config.toml
dataset = "microscope photos of single blood and bone marrow cells"
train_examples = 97085
crop_scale_min = 1
bias = "none"
slots_per_expert = 2
patch_size = [2, 2]
label_smoothing = 0.1
loss = "cross_entropy"
learning_rate = 0.0028
batch_size = 128
lr_schedule = "wsd"
Rows from expert 19 of block 3, named by matrix and row number. Rows with one number belong to one neuron. Each number is 500 + 50 x the weight over its row's rms, rounded and kept within 0 to 999. All counts start at 0. Numbers have three digits each. After the name is the row's rms in percent of the matrix's.
# up: expert up (model.blocks.3.mlp.up, 32x256x128), inputs 0-127
# down: expert down (model.blocks.3.mlp.down, 32x128x256, transposed), outputs 0-127
up.210 090:524516453494504451494473539530516445420538396495482517475546500516588460546467494488491457500538493378580513488469496471466518549511528464457515457441513477457529461511444436549541553497593513458583501567537446449521576537518459471457524444463474490423578532508537494511528484455421423505634454467562493529628570404464519448530629488507419616479578437484463520516487502561567629488506
up.211 109:507565534540500531513472561552541504430430525555581468478549588554490564496573476494489478562529501449474593457473517497464497407486501424489487565461479536575589429498477548445512527496506575552519395471427582485478493555441494457548439465463478501519396495536602467359478440389549579496502457532541450459394398548471512420408483518554563500448462462557495520494495458518523509526522
up.212 096:400595462451541510466570478438471436568425452563448505590489517429461524550493583387498508410480480503529518519452508527547496469484573554478495448583535486395458476482489409500469401514488520545515551561618491475551546527526573556420497465505469530463483505476474465520472492533523484519523473557431502534500459452445415537586487579580455514494487438497628491545585465479534525510372
up.213 095:525561502591489427513456489526595392519460434501487551532560469497485491530529524504450427518578497421533533506407542459534532513437510405474452468561469485492493512512399386514486533550534568424640460528550495516506575555534443521453506449513515491443561449456486530472515526480440405578573437443535441485530518530458578416517533540499459564501530416474547550440471468469564632513469
up.214 108:499509523473566479500437506520592498424481483528493493573567508531504564450581482472404523500464501479465618484522475499400467360392506493418533557493570517557605411477499517433566491595512547545524440531459582432488491516418503469492453464493486544451470484525615452432531454441537516429546393512514513446474416523501495416452484438553511525512485482555546538605535501551509541522474
up.215 099:449538476457594474485519483392476427539455378519460471524527443524516484546511559414429582509497472499515558512522485540497449423505494559406498481555549522423498437405432411542540508515521548529542542593583517472524597556451538616457463524529447589507572529499527557496544566497459534574533446575452445452552454440473467474532492462520467578534577424536572513481501479493475491587447
up.216 108:503535482414522535502457500495511451442468479500504450511645494530648419448477425381510577502485578522490530520516463513483473458398491499471564456514453509570497466402531502554550578454439503462485438542517528381499540655523547468503515481510436514493514476524571517375527519422449565433495527553607550532449491521522511514602531426562445532521515483479479476491483469487545473515518
up.217 099:432566446481586526484528509479487453557419408535484584592491475457513500561537546416456462431514434417546523505444524525483528395439519535439541451548526532498504473491455449453487423520536545566562487598575496512550590551469486581467546407475478526443497479507550513489500498491553456450589400530464451517513440455440446465529464543568430535523500415521614523557558455460518597530433
up.218 107:536563511414489507453525465475580537548576489442456497546493424490472592529474480529488529502465474487488526453539520437468392512521471479472498527582537476466620478513497458483457582586532618506498518458493500452480491481400501513473495547457433465445553471571575490528532538444468502567546498560421529358519383469561465488429488421532483518568482502510568577557500621628474500467449
up.219 096:531500441493482419470468529526514481417514418459481531448534522582642416523481504510469436515531535449569480510504478471384557514460527448494522446447514478495547476531462441507541583480509512421559499565521465492478644563533413484463589419500457463416576519538525541484565502413438441482578452475587508506554548491446517469514610464486459583497585479499481488541504501573560609514498
up.220 114:461515453505557469574494549503574440443465469508503510517652510599560464454554460466450564480467491527474643533507472497473498424392546489441572515493519497526541413401541488515529506537456457489542419583482602400492512591502528446463451446511456599477523524498544461389465478421489571477514449527600500488451501551461537439528514432529492527423495477492505473567507438532565539502474
down.210 066:591453511548565546474526522467531362515513511443534481432444451523462450420483496464501404550484550566636516429437471438422538630405467482522532458551438530453507489511514487547470444472507478451543508427538558563478487532522558544530433574441499576534607474492558525582467496513493434542536499554488457483476598557512555415534429495517533486400504562473503511546431493482487534470445
down.211 116:442434374514513427483523560569493411522454475453501525464475513550510463436544534464440465518524532602515576461445471481403535535441450558463518455473461541500408525509501417550448492438470474421522438520536578555475562540504482540578565547496529540499440596471507508543466499512493493461445501450576450551487639593470503500496504526553410501531473551404475525522512395411467497572589
down.212 097:464570380455551511551524499501482501515498423565524584568590487387585448505580547454477589510500433408463574533503523542511425470507438522377533554556574479516447464455504431520462568558527509507472535586544476449582520509545498424501506466527470545512482567463537432471605483536506538460546411523537494492534519450420449448522515543543499551515550356501426439524552505509523513500500
down.213 084:485467493531576583576516600473594432471484505532582445447513480423429501471508516426485439546553538521581552624495495489563525542427582493479504442588440459428511461478501543584463446466466453527506563432563526461484492496508517516433460470437502564569549483464489407520441463548552488527506505614467499495434606509521524419576447584554565485426472474526426424452468517490517497485449
down.214 102:466460419524541496567516491547494491510553515419453481593442449446515519477514490512496546413492538562408581499458495473512426500405413559453530536527523534591548560468598528461526502568429500522410537574400564535494515491479424484618537529539509513513500493432495429561444511479543489453457453455519529591543520538533555579512510458516396455569532555375430566546537512448481472523562
down.215 095:484518401556522568664479525614529492442523537439526439535431456487581480551486477552527445421504545479525524542493517494470457538425488489535513501470510502499482496512525551394555530561450514467458528545468518527454626442534431451539524422478548528466502481489609499544515438484539466459550406565568433588533548474567534499517535488544409510498532487400367488489488493473516545448598
down.216 116:446469476556505569448504544495448555406467450497408527465468532459481581526540551589485468527562498529462491535450549511487586505510415553422498423600574493520526529498465585560474432482511399540537448506492465604495465484480442552565569541500458493581401519511484405573415475534581395484479484374424537509549571516484489500460478505564506469477445545580492502542547444475498542563509
down.217 094:525565439507477550612513568585540444515494479556562498561511442431471535444560480419531478498525446474517644564469465500553420490437453534436454549601473530492532448446529499517482489547460584542446564471525567427539450436537518422535446466483528636495535466449545445512557469573552475510568467600547422544523510489527536426523466529527436558514491407461439485481487500437523491424484
down.218 114:497491487421559505500588427442595548531547519521533533593505529508540440507439499477462559422476503434452480479562504426484409559377592512457550504488569466565397598533576452410535540598534443504428562586478495495528570536553469514425461478567550497500559514505453507473505514476476607502522477527522551584479493442513571532569416454491504456508526565411446506500469479439500492517551
down.219 085:534459529547563480502549540493529358530500487485517516479462459492409488391498523438493427564502503564615545430415477439483506593440476496493498473562449541447507494497490498563452421495515465468546511454536544558534404492551594498508447609449514615574575525454534482553451501557491439543522495530458441504480617560474550433547468518482553473374512547491520481509446534460471513493396
down.220 118:473431452560518531528479563519428525429561496468440530527390471436563528466550536523526488438482482520466494506475485549472523493427438590502552496503584499598513478504505560431476488504482401510427433550492512561471417448470520519580560501526447566504402544483533418549416466559595448456535412390503556583576580464482483514480520415505478458556484590481502560557548488489538536594557