A small image classifier, trained from scratch.
Model: 26.1M parameters, arch perceiver, activation quick_gelu, moe soft, num experts 32.
Training: adamw at rate 0.0028, 11600 steps, held-out accuracy 87%.
Data: trained on microscope photos of single blood and bone marrow cells, 97085 training examples, 15.3 epochs.
Rows from block 5 of a small image classifier, named by matrix and row number. Rows with one number within an expert belong to one neuron, the router's apart. Each number is 128 + 24 x the weight over its row's rms, rounded and kept within 0 to 255. All counts start at 0. Numbers have three digits each.
Before each expert's rows are labels from the 100 images, of 14976, where the router gives the expert most weight on average: "responds to" is what is common among them. Only what is clearly more common there than usual is listed. The data: microscope photos of single blood and bone marrow cells.
# router: slot weights (model.blocks.5.mlp.router.weight, 64x128), inputs 64-127
# up: expert up (model.blocks.5.mlp.up, 32x256x128), inputs 64-127
# down: expert down (model.blocks.5.mlp.down, 32x128x256, transposed), outputs 64-127

# expert 16
responds to: cell type: lymphocyte
router.32:121135113112144174147153152154120105138134142160170148140151123086116141136132077103081108118084099159110154128135145159134140152140139170091108131137104137130102135146108069123110149114145084
router.33:121154100142145148127156152163115119122129159172150141144147112101122166134099115099109085121072101170109144151139150123138115147140151177109126114158127132108108144141123100120108122109164089
up.0:100106135081161141150158090137152153104113087164138141087118103123102127096139123105119142113131079167126120137150124148153113099210151139164132126084118096147112108138107122106129159110107123
down.0:128119146135129100120136100120129129126119120060106144094107124121111097094137138133142116148158112081126103165114134085118101108160118109171136164109119102097177147149129172141106161150098102
up.1:099111137085157134153162082132154154104118095170142140099126098117097132098139121105113134109128072163117118142149124149152108105207146140173129123083112093143117119140101124110122157111108122
down.1:131121149138124101123134107125124133127105121058106145089108123135112096094133141132140115155160106084135106166116138083119101104164122111169139160105118103100171146143133171128111163148098102
up.2:130154089112127128134147111135109167098114129161075129103110128127158181127109126081144106089074153140142140131166133085127154100109154135126198131124172101115112157181132134114146122142161118
down.2:120189138120107100088121108124126107120124123089076152115107120137151160116155117092127097111147195133151129153110124149127122147082128119124166163185103120104156088131117127108132117176114108
up.3:101147120090143105165144095133127166117127099174125136085133105126109139117143115111126118135128086179119119144155106133148135113197144122165129115089118083156095130144089146110093118121132115
down.3:128134152148123107133133133098123111142115136041113146101088124132096109128146138113121126133156112057134125129118125112106098115148125129169129126085122092104157153129114146143113185161115119

# expert 23
responds to: cell type: erythroblast; cell type: segmented neutrophil
router.46:121154135097135143112116096107126148094112100151158132131122107140142149161182172132109074109136140105107124098080180097142111138101113159118091178141122146141119149099176140179148116142099112
router.47:133156135115140154105113093111119153093102105155160125131129087131143136142184166123085075108134147102116104099089183098138105126098115168104098171139104127132124154108174159179152125151116122
up.0:095126117123169126132110153138181146156122164088142126126104119116129154168139157145192142096118127131131183108147119143144121138141169109150135116138183156135135155117151123113135128104134093
down.0:165097153096087166096109107149139120089134115131136143121163129091127123065131111099129142157141102131161111113129102089163164126136174108152153155119079139143116093154145148115117102121100167
up.1:081119154167124095125097154115188146105129138112138133128126099128132132124123126132175111170143097130129146124141091175139166105157171108125152109100110130163083115147093156107103125124120156
down.1:146094094102127151133112090156115122124105150130137150147155111132143132108102115109151138136127097124134132166096114102140091117169150118142125164126113138153157178158205138125119112112123126
up.2:125124144175117157131143120129101111115132138123139156211180134152080101115082129138147138105138116096100123111123138144151093148117142148139109138139122171097159152097137146122111146142169109
down.2:108117148140143155123113139108148081133212154134152095138130103099138119100144098138081156116120117105126129137129123164119146119139109169123144111114175127154129150147116134135091132114175095
up.3:085082144107114178131103119108168097119121134085155157122168133098127122112114120145127150115128086103127154081130108148168169128133168124132140131081128148163140109112120140122132095087116108
down.3:146122116135092167078110118140107106135148174085146111115120117160159108058123094098162157137153161073160110144148109117133149128090124109103146119152157116126138113155140168120103127159139177

# expert 31
responds to: cell type: eosinophil
router.62:118139173164133100106107156112140110126147137136174130163144139103161143155139166115115094142097164118068130110152155151083150165083125175111112104180132162105132098101111100168112098146130097
router.63:118143137154155116123111152131138104141127127131172129152137101119139144167146174092090100115125156103085162090153159156082104152077145162118098130183146149100143104114121096150124114158146112
up.0:205128128113130154102126137124089131185128104106135128138089143118138157108204076118124141143152168125151113116102161111092137119119104123109130099142120123121109140153139120141137093137107117
down.0:127115133150155136124127134117121144120127117107137097130109109134106085129103167119126182108099143088103147100131117130136093056091101106166138166142101132078184128078132146078162157142132141
up.1:141108154134110104123108131111141146127130070154105118143120106142107125098126116106132135161146130172139139172149143134118167125180126118129132110126111121141067094135138122101118129116048193
down.1:109113131148162114096111151106107131106060109091130115154105155102098169127122147109138193108118160124140126122127139134081120147125174148147144094144168125113149155152160106132168149143153157
up.2:166099111116145137103146101120154163122120090119117111131108088125153140094139121147140166090110114152136111124151141130146132102163117120104153157122148116128123124095151138105161172085093177
down.2:132142098153145105104116124120145162122081072132129143152129128076101133110148139131115124133149140106103114104105149112113090081090150129182159137155078153069124131141146132145185127148082129
up.3:132143172141087118138138118076159143086169113141104139143123142114105125125110135071117127124120123119124095124140118136150113094116117138170139155123116081107151108102121161116078113143118125
down.3:115143109159124137132104180127113124120134155135122140137101138114116152180132124130094105135105108133111151105126143115131130100112165151136124086132126132094095139100133115110116145139131146

# expert 19
responds to: cell type: artefact; cell type: eosinophil
router.38:138169158149106086089136159111115100137126147085122122090086142130148160149162156112116072127139162111119103113085154110105126140091123147142115125176140141119117085086117165163126072163097123
router.39:155163162138088111103131142098118090131140159103115127092098154116150164147150137089097070120128143102110109116098146115123135129081122170133128122153130116132108076088109171163115079171105115
up.0:099092130088137150135112127124119113122129167117147110115140143113130150113111113140135152088086059127127138114125097101152150117188149142145120141102157138172139138116152147130133105078160096
down.0:125150101145092144088110143140105111150175157116134106113099135171149167112128106095159113148129162107165115123127096150113180133084138122091162121143143109126107087129101134145110123150159165
up.1:119081112103116157158126090084162164124146143167145119134149139129071141136125115120160152094116097155131144125192139149155103110172129090171135117077147103132116136167131121121114135094141131
down.1:129128115090185151112119103136144159126102074150144116144155112104165096098125173135147131095154104163099130096095113132168094114129113108131126153131116122149165126114118145130137116098120091
up.2:128112122141113178120161087138147165079101123151111129145174188115076117109072119112123130107126082125138132151138117118174082098142169137175149134098149131115141160153148141124118138113141078
down.2:134115118119132164105099111099130122157092148152168100189173119129155115108128133106155158100135135085091121099144147151103124112117124108124102129125123156130139119140136131134088138143132117
up.3:147110148096107196116111079137133113093116133116152138137168138098113128097147121121114127111141091122104153081126131140159120136137158142144123132134101151142116117123137148140120106105141092
down.3:131130135124119144074089151127099079160132164099129121146115129129174136113133106100127145121126165100130107100123094146093154136093141145105146122159124131135132107111125159141138095145114144

# expert 22
responds to: smear: peripheral blood; cell type: myeloblast
router.44:091142167121120112120087118094157147142149121155126122150110154122090136160159112109130087150178128160141138103155148164109167132144137110124121092146110129132090100149077108144097089105114156
router.45:099121164112135113122104106108142152122120138157130140165113128132123162158168101131135109141158175147140151091161163173092185123119131125100123121158127156114081117155070118140142099117120157
up.0:151154124148090112135123135136099125139112150128134141100146084131151123112100167117122114099153132102077117160084130110142099118085089193113087142146119116121151156162155194158148123173147125
down.0:132128139133118097123138149189138122153128140118160096081118134122133098165155123149097060146158091121098147131140155096143116127116109127114112097114150122112077143174101183108105136118120113
up.1:140128087110148167108116154146093114151128165103175127113172095142157100098117107150104147139111131115136096149081120118115128163130108179092085157135077146171138147105151112149140125130127110
down.1:129183131109101130138126142129145112131179143127131131092082139113162132180164114098105059119147138102100143130134132139112136118077109143108124109130127085114077145156103147160101119181128095
up.2:139158132139119144127108134116106119127144127121171134158158092112090102090114149126143144090152133102059124109106154136141090157106079162154105122159118130100131140136137166144123125171143147
down.2:120117147129099107093105138108140158137153144127121137111085147116146141150187117122102064142147130138137136130153162115118148100104143121120153093143119119121073126170123157134150088109090137
up.3:153162130159105111135139113110096109141129155139151144122179094134116105097121120138153116095142112098060053157081157099128100135121098169138074142128122139126136168171148183172119115156155142
down.3:140121156152124112107145152163153132135142136099154088090099125131165125122166142156114082131128120096116137127142147102125130119108105122088147092123138104125074123160125175114124150124128125

# expert 11
responds to: cell type: segmented neutrophil; cell type: band neutrophil
router.22:115152061139126110156137144131092118156142145131118138110096147155111135153161137170118140091106138118151129103072139120148106135139112118111122106115168109143086126200153151150116126135166119
router.23:142148110121093145120106127108090148139159132160134130110117106162128155126146138130102092155118107116145092151098140095150159134114098110064107151093116111160106122128149135179122131129143171
up.0:170105125121130124128112160151101110176169142115132135162130139142122050157139104138152151151127140177121152148148133137097147161152138130108086085149148135145083128119117110084082125106086136
down.0:111130116105098114116104110100146119087136101109104172135100129096136163133144120085068120169152160109128155102098109131104120101099131117171157159149119117102107100129105122162147096153097138
up.1:101120142140119192113121132150118083107127135095165137136135130129109146110092111113120139116069117091113132129114122123164135161110174154116102142132110159115135125102170125122129183149133153
down.1:147115147091110141121123086110151150110175158166148103142123096109134156097129110111159139125094127149110112145166105168129168127134079133117158124112118105168132107137076138130120111105139152
up.2:104132128153110193123128128145127094105133145118152140160146134137093144120090112116124132116066119087098139132124123136169123156105175149118109142136121152111139128106165131120113167154149157
down.2:149110151110112141130121095103157136114180172164143104150130102103135145103124108112162152104081124130100108148171114169123167120138083137117153114105130117172130122138094142133105118117145143
up.3:150095135131138152123142122120163149137154091142146136179154131063098116118142117149127148104145124119128119107163161112117110115132111107139164099162126151086133155120116122124083102093134134
down.3:145156126105140137109128160128082107162136126144096096117109138156148127151147119151122121108165182153168096121098162106098091132086141086112140157156157113102165161154170079141184127122137120

# expert 7
responds to: cell type: platelet; smear: peripheral blood
router.14:139141127100102161135161105128173161111175093177132113157150117118101114132126140095109129144083085146128151160131127131138089130145107138164120161093099106106130139115166109155066144098124121
router.15:130166145120133157118177109139135170092137062142114132160151112089091138106134117122083127147118102133144115149106130108127098123152127143162141123126080094093127135098156121140080154114108106
up.0:140147190160165109122147119188114144114084105111129129121145132130123095119130138137099084151149133142121158160158155084141151138138177142107113126156109132127121138050153150088141156155083113
down.0:146123101151110091130140153149130090113050190100123142110099157145101156127109115127124121130123113111089143132137114124137132114152138176135153120133161123122133128149112197096175111149175084
up.1:137082111118107156110109110101134145105128143107142111134125110138130120106100117104134141163078116104145159145176112156112154127111150151116143104061118097177113105128121119122128155129126139
down.1:139120137100122148110106124139105148112106148137139131120128153107193187157156181139145119149111128127142151127105152104129153094128104133111157132167125154150123128145119140146178091117118137
up.2:194109107124115113152129120080094112153100135131117125121086119146126132129214141115119162077136143101105101100145187106111101086112117093130142147107144116118125161168177154123190150165111161
down.2:159127139175136119096100163119106124159172135117130110179094088141143124133144122122166150132129190098073091114122142145115119107076108107102147135187127151100140127141134153134155122171118165
up.3:108152158132149125133160103162124147103092128101122142083138134121121148107148087130095091131153122138146134151153119096149178097164175131112141119105106090156095141078131159081123144149102096
down.3:152121125134118100134142148146133109124060160086105139116088149128104173128125110114110130125134130099093154133136109141138146118152133175124157108123140091138136121163121193110165132166156083

# expert 1
responds to: cell type: erythroblast
router.2:151123158111102146103128085127132106087131153147117143126111104134143160097109105072115119109108090129103113149167110142158125061098136145140177165157123091133140101083111192134123089140131097
router.3:148129157115111137100138090130130109091118157146113132128090109138139164099112106062120119112106100121104112148176119142150126061095141148135170168162126091121135095090103193132130094159138103
up.0:153122106129139082162117144111095149157141102125127091159113155102104150158172126169113159127156171119142144111107143082095130155145092094128096101109144134124131172175155102148147162109125136
down.0:127093149099135160145147125095138130112098094132142122155107159082128169146136132129059153105144139133147131052139130127127144158128150156103133094109079106147106109120118078190116163118089134
up.1:142148095107121141144129143123128117165173061132119136136174116092130131133162165140111169072094126143170105116073147131127092158122064125144123138134118140117152100100128093138096138112142136
down.1:090136159117176133154125171149136131155144132129137097105140104151124106132166170168128131116149075140154139140133124123133117137175103123147085091096149086149114156126123117114063169113164133
up.2:162158056093110160139126133138094095169158115132103118120155121110132112121148132140147181061099127146154089141077147107143094151113077113135140148126132127120147149121158096116110146119131143
down.2:086143144120159163152139142158135134153153152147138105118169092157126113114138169175146134102134097120167122163138152131129112125173087121147090106122146116128122163147148094116054156113183142
up.3:132130143094169142093127103118101205136113080123134088151103133149125151118192114135140132159190160130162112139103136128074152121118126106119124114147111102105141132125112120156146135114106117
down.3:126149135159129104113110124129135143132166152114107131130124111187114059129113128125168135151115128106118127187125116136123101096126109107149091154153142133095143149107161175127101103143166131

# expert 8
responds to: cell type: promyelocyte
router.16:088178138106145101135119146126125130125136104148136109132098143123112162179169159146107084145137154122122144109086151103156111146092097104146112145159153126086114135099133118152111117158092119
router.17:125173091124113083119109110106146139137147162140088146083099120139160111137136110099129103137119140135101106164126104144145129099092087107112120134124148096146116138163111158167114097170143161
up.0:116116159134121114140095168134085082146119118084138139134124169125099071134118130126139158172178157133105142149123139117110142168129118073127057130127162122139114117144105116081114135147070161
down.0:114149150148122100153149109092134130098107122117140162132112132139076114129127136080148139127134143065100168117131142163100112091117123140201127100119125116066115096112116145106092149178149124
up.1:116139106134196128142178132170127149127132119125157124168163119121074143143114127158129129122142139119126169119133122133093131185140164139179110087144103155073133132125131083106104179118116116
down.1:120160087139151186161180147115104094167142132116152144141133128153124134146105137168128125085105159092077084120101112129096123121104113147136097132124128133128154154094129115144116111148176139
up.2:131125138123135096161141127132115098125145133096151143136136148144052111135150125124125149126144114125106125139123143092102101171179135113179092150118155118118132141114153100077081150139086129
down.2:152139147193150098171188130101114115111124139114110147138086123158076106120101122152144170105118142090110106133161132140118096115151106128151137086120124101088136130085133148092100183152151130
up.3:134099127142180098140126119135136149132127131100149161183121112123071140133147136136166178105148145100088150097143143137087082141154173097167114118157169142079138174138121134092122142136155112
down.3:159154140177167114117169169152100141146134092109125094155070118131107120147149132148117143130131179098117124116133171089082097112103117113114152106181110129069129151108136130088144172147101136

# expert 24
responds to: cell type: platelet; smear: peripheral blood
router.48:122150112141144158105145142171128085152119155098160117133144123131112152135100123132129082108125144122105178146097118153140124175092138144093096129161138155120118106143141113154132143140126103
router.49:129134126130145178108158117169143097115119134112164129152155112105093102115091131139125108122138107125099162158095120136146109173101145156111089140159102156109131127131127107145097154117127088
up.0:130122082121098108153136119073153153134174115168105121117115134154140156143139101126144155101125127146146094070166094155132132098149087067158162113093132118137107099149086140143101100108151151
down.0:121091112098128184120111102148131136085134142175149119145145145103152142121124140143129110116114123173151119108095116098176162142118167133110087166147123159146114135114153112147146084072115150
up.1:138146124100131105157094146105113125184105153130086123082124126141175143144190110131142152104147152118145080090133136138095128099119123088145151154131141123137156138137097135118170079155147143
down.1:133089117171119137152149102127164141108105154148102089112127153160123143104105121118120164102112122089174108126163119142125108086176130134133148121073171131124155107121162122159157175131165135
up.2:130124119107138115162117159118124134171105125152096106074107127128173183141168153116133169092110138128157086098132143127101139095138144107130164142101163118149152117148120122120175129137125167
down.2:151124119133148113117158102112180173136121128137086102129117160159127152105119156139155161082116146139195096119166122151137097129174130113119161147124144125103151118113159123140133183120154142
up.3:119115120103144096136100139115113138132108139123096102060106113134188167136175142123142144099137140123154110105152130131099162104139149125118155130111163112156145113124086136100183130131137133
down.3:120094126157143146167146123113160103127140143141127085121133110127120129125112137154125156097114125066140080110118158157125071091133111146118112174095084164105147122098155097142158201151163159

# expert 5
responds to: cell type: promyelocyte
router.10:130165143106122122134122161137070081145122140135125152132186106107169120142129121167090118135131111117078104098078101120146170150105121137134116164152091152121153124101109142150132102121143109
router.11:133156145113128127137132163133067076147121135132119143131184107109160110127133120176084130129126107110082098101071104116143156146098123143141119165149085151120157127094119145152136109132139113
up.0:085082148109159131171105145130124142150123113148177107129130109096132111146150177183140164112153093142116123120109129115145131141190141125120089120087131138160140176118142122139143162066104113
down.0:103111091137120158113106134123121123149170167085151099117089090115138170113147120107134132108115120083155134126105138150130149110139144153090154121124110142129135122122133134152148163125157137
up.1:131123140178137164072105158148122146136114133095128088157102169151091132112113096114149130153149155097150150132143161134117137103108174124132155074141150142097102130165134167103129122148120121
down.1:110094133141134154143133147131124080147181148109131120130121138137128128108142120146107178110128134094136115080148126114125139116153119083110132112100176134143109138146167132108123147128112130
up.2:166087130092113176092112087116156144110126125121140117135132130108097123103141115097133158129140104126146129145153141111126139088146160122155164108125115105117121133125143143138114112102107116
down.2:098153146127147154101108118131098097162109112101136112135143124118195154120125126135111118132171176098122113089104144114108144132083139111089108157163126142131141109105133126123164119149108096
up.3:118131089114145109148141101108151178132138105158131136139128099154093152156149103143164115121120074172136115116143118137164126128212148086173133136055101113136088142140134130117100165103107146
down.3:122115122118107123113136133137126112129109155081123149133112139132125145102122097116139139138146130102183154167146130122127139091184098138127159131131159092116156138143144155112133146132129119

# expert 20
responds to: cell type: segmented neutrophil
router.40:134148112106110174114095133132109083126115151108147136118112093077135148130144116075080104127172135101107133125097145113127140140086123176100112105150114101130125140177096145141134138164103125
router.41:142161112107114168122108123125109088122122149108145144112110095076137147130158120085092099112163143102107124110094149111118144145084115178099111094156114106122123145166101146144128126164103114
up.0:087114112106134145108109108122133141120147146139138119135159120134141108108062087147185137150114093171135119158120055159139173145144147128104114132065112119193122110123125108145117131073103142
down.0:099153118134084169117125120116125133147130181154122131161141116165110156094104087114182121116148131102106093160116080170131143136139102108121120149131113118139168110166120143123103099138164124
up.1:126123140116164147134119152169132110152092147104127141156158109111144114143116117109062148124127147116110174084149113179111145134118146151105134104145118132143182123111102122086128132138133114
down.1:140113144107097116096108107134126194117147093121138148117180138128107103098136149117155115147125083134131124172102124102142114126122142113202123145113121141124138132146147171159123100100088162
up.2:129096149109102133116118106081135136139125137154088100123164142151161106103139083146145129118120121164171063152133134173133153082164110113117165147121132113166126098094098139126138085088121115
down.2:102133140160157136101089129086133149121121098134129108167128126100120121139127157109098148096125140116147131099148145152134100084120132176151141094179136142073152129074149127121157140134135132
up.3:082120167163161123118123142131176160110107111142151125142147149113100135152154152182129099126161097133122129062119147151154110111161167119152126114147110191115092105135102156135130103095108143
down.3:124112127146095162099080146124086113131102148108116151138181112145156120093118120101126159090130122081185133107129136120171141099137172135125159142134111189145143110118166146096169107150145118

# expert 2
responds to: cell type: artefact
router.4:140174074146096095130108138128085113132161144128126112113097074189129142134158121127140081148168134125121134142085147114151117152113081132091099134132122113132088135134136164157111125158140167
router.5:107168078131093091126105144124091125129153144120107119117072087188132162140151129132127092151165134136135144133085128114163125148121060124089109112138134095144097125126129163144121107144142173
up.0:168102116113139149114135105117117152113115127116170146149129105130091125103160092122150146122125118133097133113135156113113107145150169137161112131141113116123096159135153143134132112095138124
down.0:088141131105143183090091106138122138128163108138159104148107120114174156104110124097150135130135168129144113092083090156129153136070146129106151158158095113135160108132110104155161104125141103
up.1:124132119125139137141122135124123135162142152142105142154192173127104126147097111161179146088127107137133100103149132127138121117147153130182151129142150173092189158135120121100124099098183089
down.1:155171117112090107147152107144167143115113123151094150097137114144113119105105114094107102139138127139115119161127122158144077136113120165158148142119116123120138113120079127151134130148157120
up.2:117058142112156156131138116129164147094128075132175124153135126112119144125136146144124170111119112142128136061162130126121136152163149119135116111119150147137127109109128105113116127053127124
down.2:108192134106156109106121136091118154160163098124080119121076127114119146146171101095131108138182165126142132120096135147101134123085126107151158126159111085092153123169101114152137140161094123
up.3:151124129129128126140138147162079126131117114112086113112091122144136175143119145147060126155156113114137134137100113066149145108136113107122121118141146096117163119106171156129141145131099153
down.3:112146118133114122172170127104137130094094140174114171149146171125095169133086142132107122097099110133100125114134133161156118134156131166149150112091165133147136121137104127124099121146161117

# expert 13
responds to: cell type: plasma cell
router.26:111163105134103080148136153082116112160141172148118144089112101142146147140138126111097123118101119135103086153102127147128104139136077133130100124113136107158120108129105141178118103152127158
router.27:078183112141136087121135159107128130151141137150155131133131111132120171164117144145135095125155113127115088109081088154137118149123084128140105143136116131118173111130082110171108121106150154
up.0:154123117146157132127162124122093161165122112150158126174166127103102151126119117164133143104124092145090093102126147115131109138171125128165108101132138135115153171146116150138103107064149118
down.0:112148110085139159134078127136119129133128103126121136080128095115159117099142129083089138143153142105125143127077138147137106086076119124164161152141095104107141122130110121118167137173123106
up.1:114136175127138101123122117110164152111129107142115126131113201122089120164172145132143106087178151153144136055163195150090117129150122111162141106164136179116100117146120104128122106119108148
down.1:102125141139167133093101162116116116123076114123138143153108146127105136159137146131111153116141146155189118096123137135115123109149155142152161132158143168112140137108126083113209105116127108
up.2:136124158131108152145141092117156130087134133152134117148157121089117142111083120099121141113086119107085121152152145125137143124115121160118125127112128113127149156107132141137102132133130141
down.2:133109165107162166128130107107117154170098122168143078156133115114133103135174144148165146114149141109131106109129146109103167089124124088105113145109152121140125141135125130130123150129113129
up.3:165110143147132152144165133124112094129140146124142097142134155114131086121109111140140194077085161103123113149166163101116108106123106124105126100126162124127135195116190118113135183144129132
down.3:142104141106145170115129114159131143142123132166165088145109125129151118156157128138142114144125121147143140123162126115156156113119119095087138121122117089150091142112079136131117113089128134

# expert 9
responds to: smear: peripheral blood; cell type: monocyte
router.18:142133090099140161117139136142074116134105138120102120101150140150163143130134119143120134134114120137158095111110153107107115115102151141119160153152116156102136123127106100119159111129163155
router.19:128096096111141177144108122111108140132113142161157135121117160120140198151125150075117151112105105100109103091135171125099096076109147152150181104120134127090161141165110095137160109125169129
up.0:085101172168115103107132102129169131061124157133174159143099116113098155119103147101144074167139089104081179140151116139138149121150140154160113122130142130127131108138109166140121111120127106
down.0:118153128140133130157116151126105112157132153104127129133128112112125127147144096157093115125118093102110095124103129127149118176133144165124082113083089099198133178129131149140106145139161088
up.1:135096103102122128118102096069169177125156124139167105155095101127086124132167112111135154118133094109107148105129140150124094116148097106168112147106124098120139152154142129147120136086150122
down.1:144145131156124108099127116129115141137156147109096105138123101167136088104128101120170134146103166113094082175142140126109093112086095108131105154181096131108162137136151155127113139169137150
up.2:108113092125121133122117115120204188120139110147166113162140118101075153127114117120116128125110076121109168106128105144180084124166116120193126131111092121112125140154140149129114140091129091
down.2:135154120137112098093093082097139144126133133095103122147119103127139090122142088114142120155132152105076094153107126151120110118095102135137088161156077119129151153137136165145137130164132112
up.3:112115184147085116112119104057162117094165113116147133132119145118118094134145141097139118137122132109125124127137141146112144131113106156134106105118145106124122103103108137142081107127125128
down.3:119156112142151149135161154155113134149189155134117111137127104151142122169116121156131127113124136133128111149146127122134147146127137150092115115132120124130143184132141123144083155127187112

# expert 27
responds to: cell type: erythroblast
router.54:126098144119126143109108126126116122101105143111134126125091127163124121104109091122153136149164090138127130142129069165207162113152139060101136178115085087161117142148147161123153153122117142
router.55:110156152159108095130108156142142146138150124160132121145139116159133112131096119121123093176126105167095141177125095171164124144152095115102100144126095117177094107117117136133102123125145155
up.0:093126156188129114121135187173181128109160131107148146121122121134131108165083161138126113146105128138137170133160107135129114167143126155126090095154163139130119126092131121131093108117164105
down.0:136078127129104132103117099089142134091082106122124168153129128121133150086107104122121161136134132130133093109109107136115138132150157108148139163110098119163127122131128131162146101107132173
up.1:100140162172133127118133164166134126132133114110147123111127126095155156161110165179110103137119149122147127122132136072122154154121116167099135056166180147131111139107123132141115100121161070
down.1:149086133164138118119154113123126164113067122130145150111145139163130101120138146159144127127139104141141099138127134107133093138181134108124136158120102141156133133094128136140135107076125130
up.2:077113148154153102145099209139116113170134106116127130160113160129074102150123128149086126151161147146138167131118156139105134176160091122139083088149155135135102122144109091096127131124100147
down.2:099136135133159125093113131059126136109065126102096183160104139098092173131131146126125157072100155125159096134125147136114146139148161164150143103146148149127121155148147092129159125158148099
up.3:112093137115181166146126117126130141132086117131194123149127118108106123113180125157137157108149137097093116095121169122099123127159153130126130125132112149121149184131128115118183158117134091
down.3:152171130175161089105153147148127140148109128089132116155109132162110124135122120142186114141152156120079141157126109124117091156141140091120124155167125104106128144115155176106092135130136132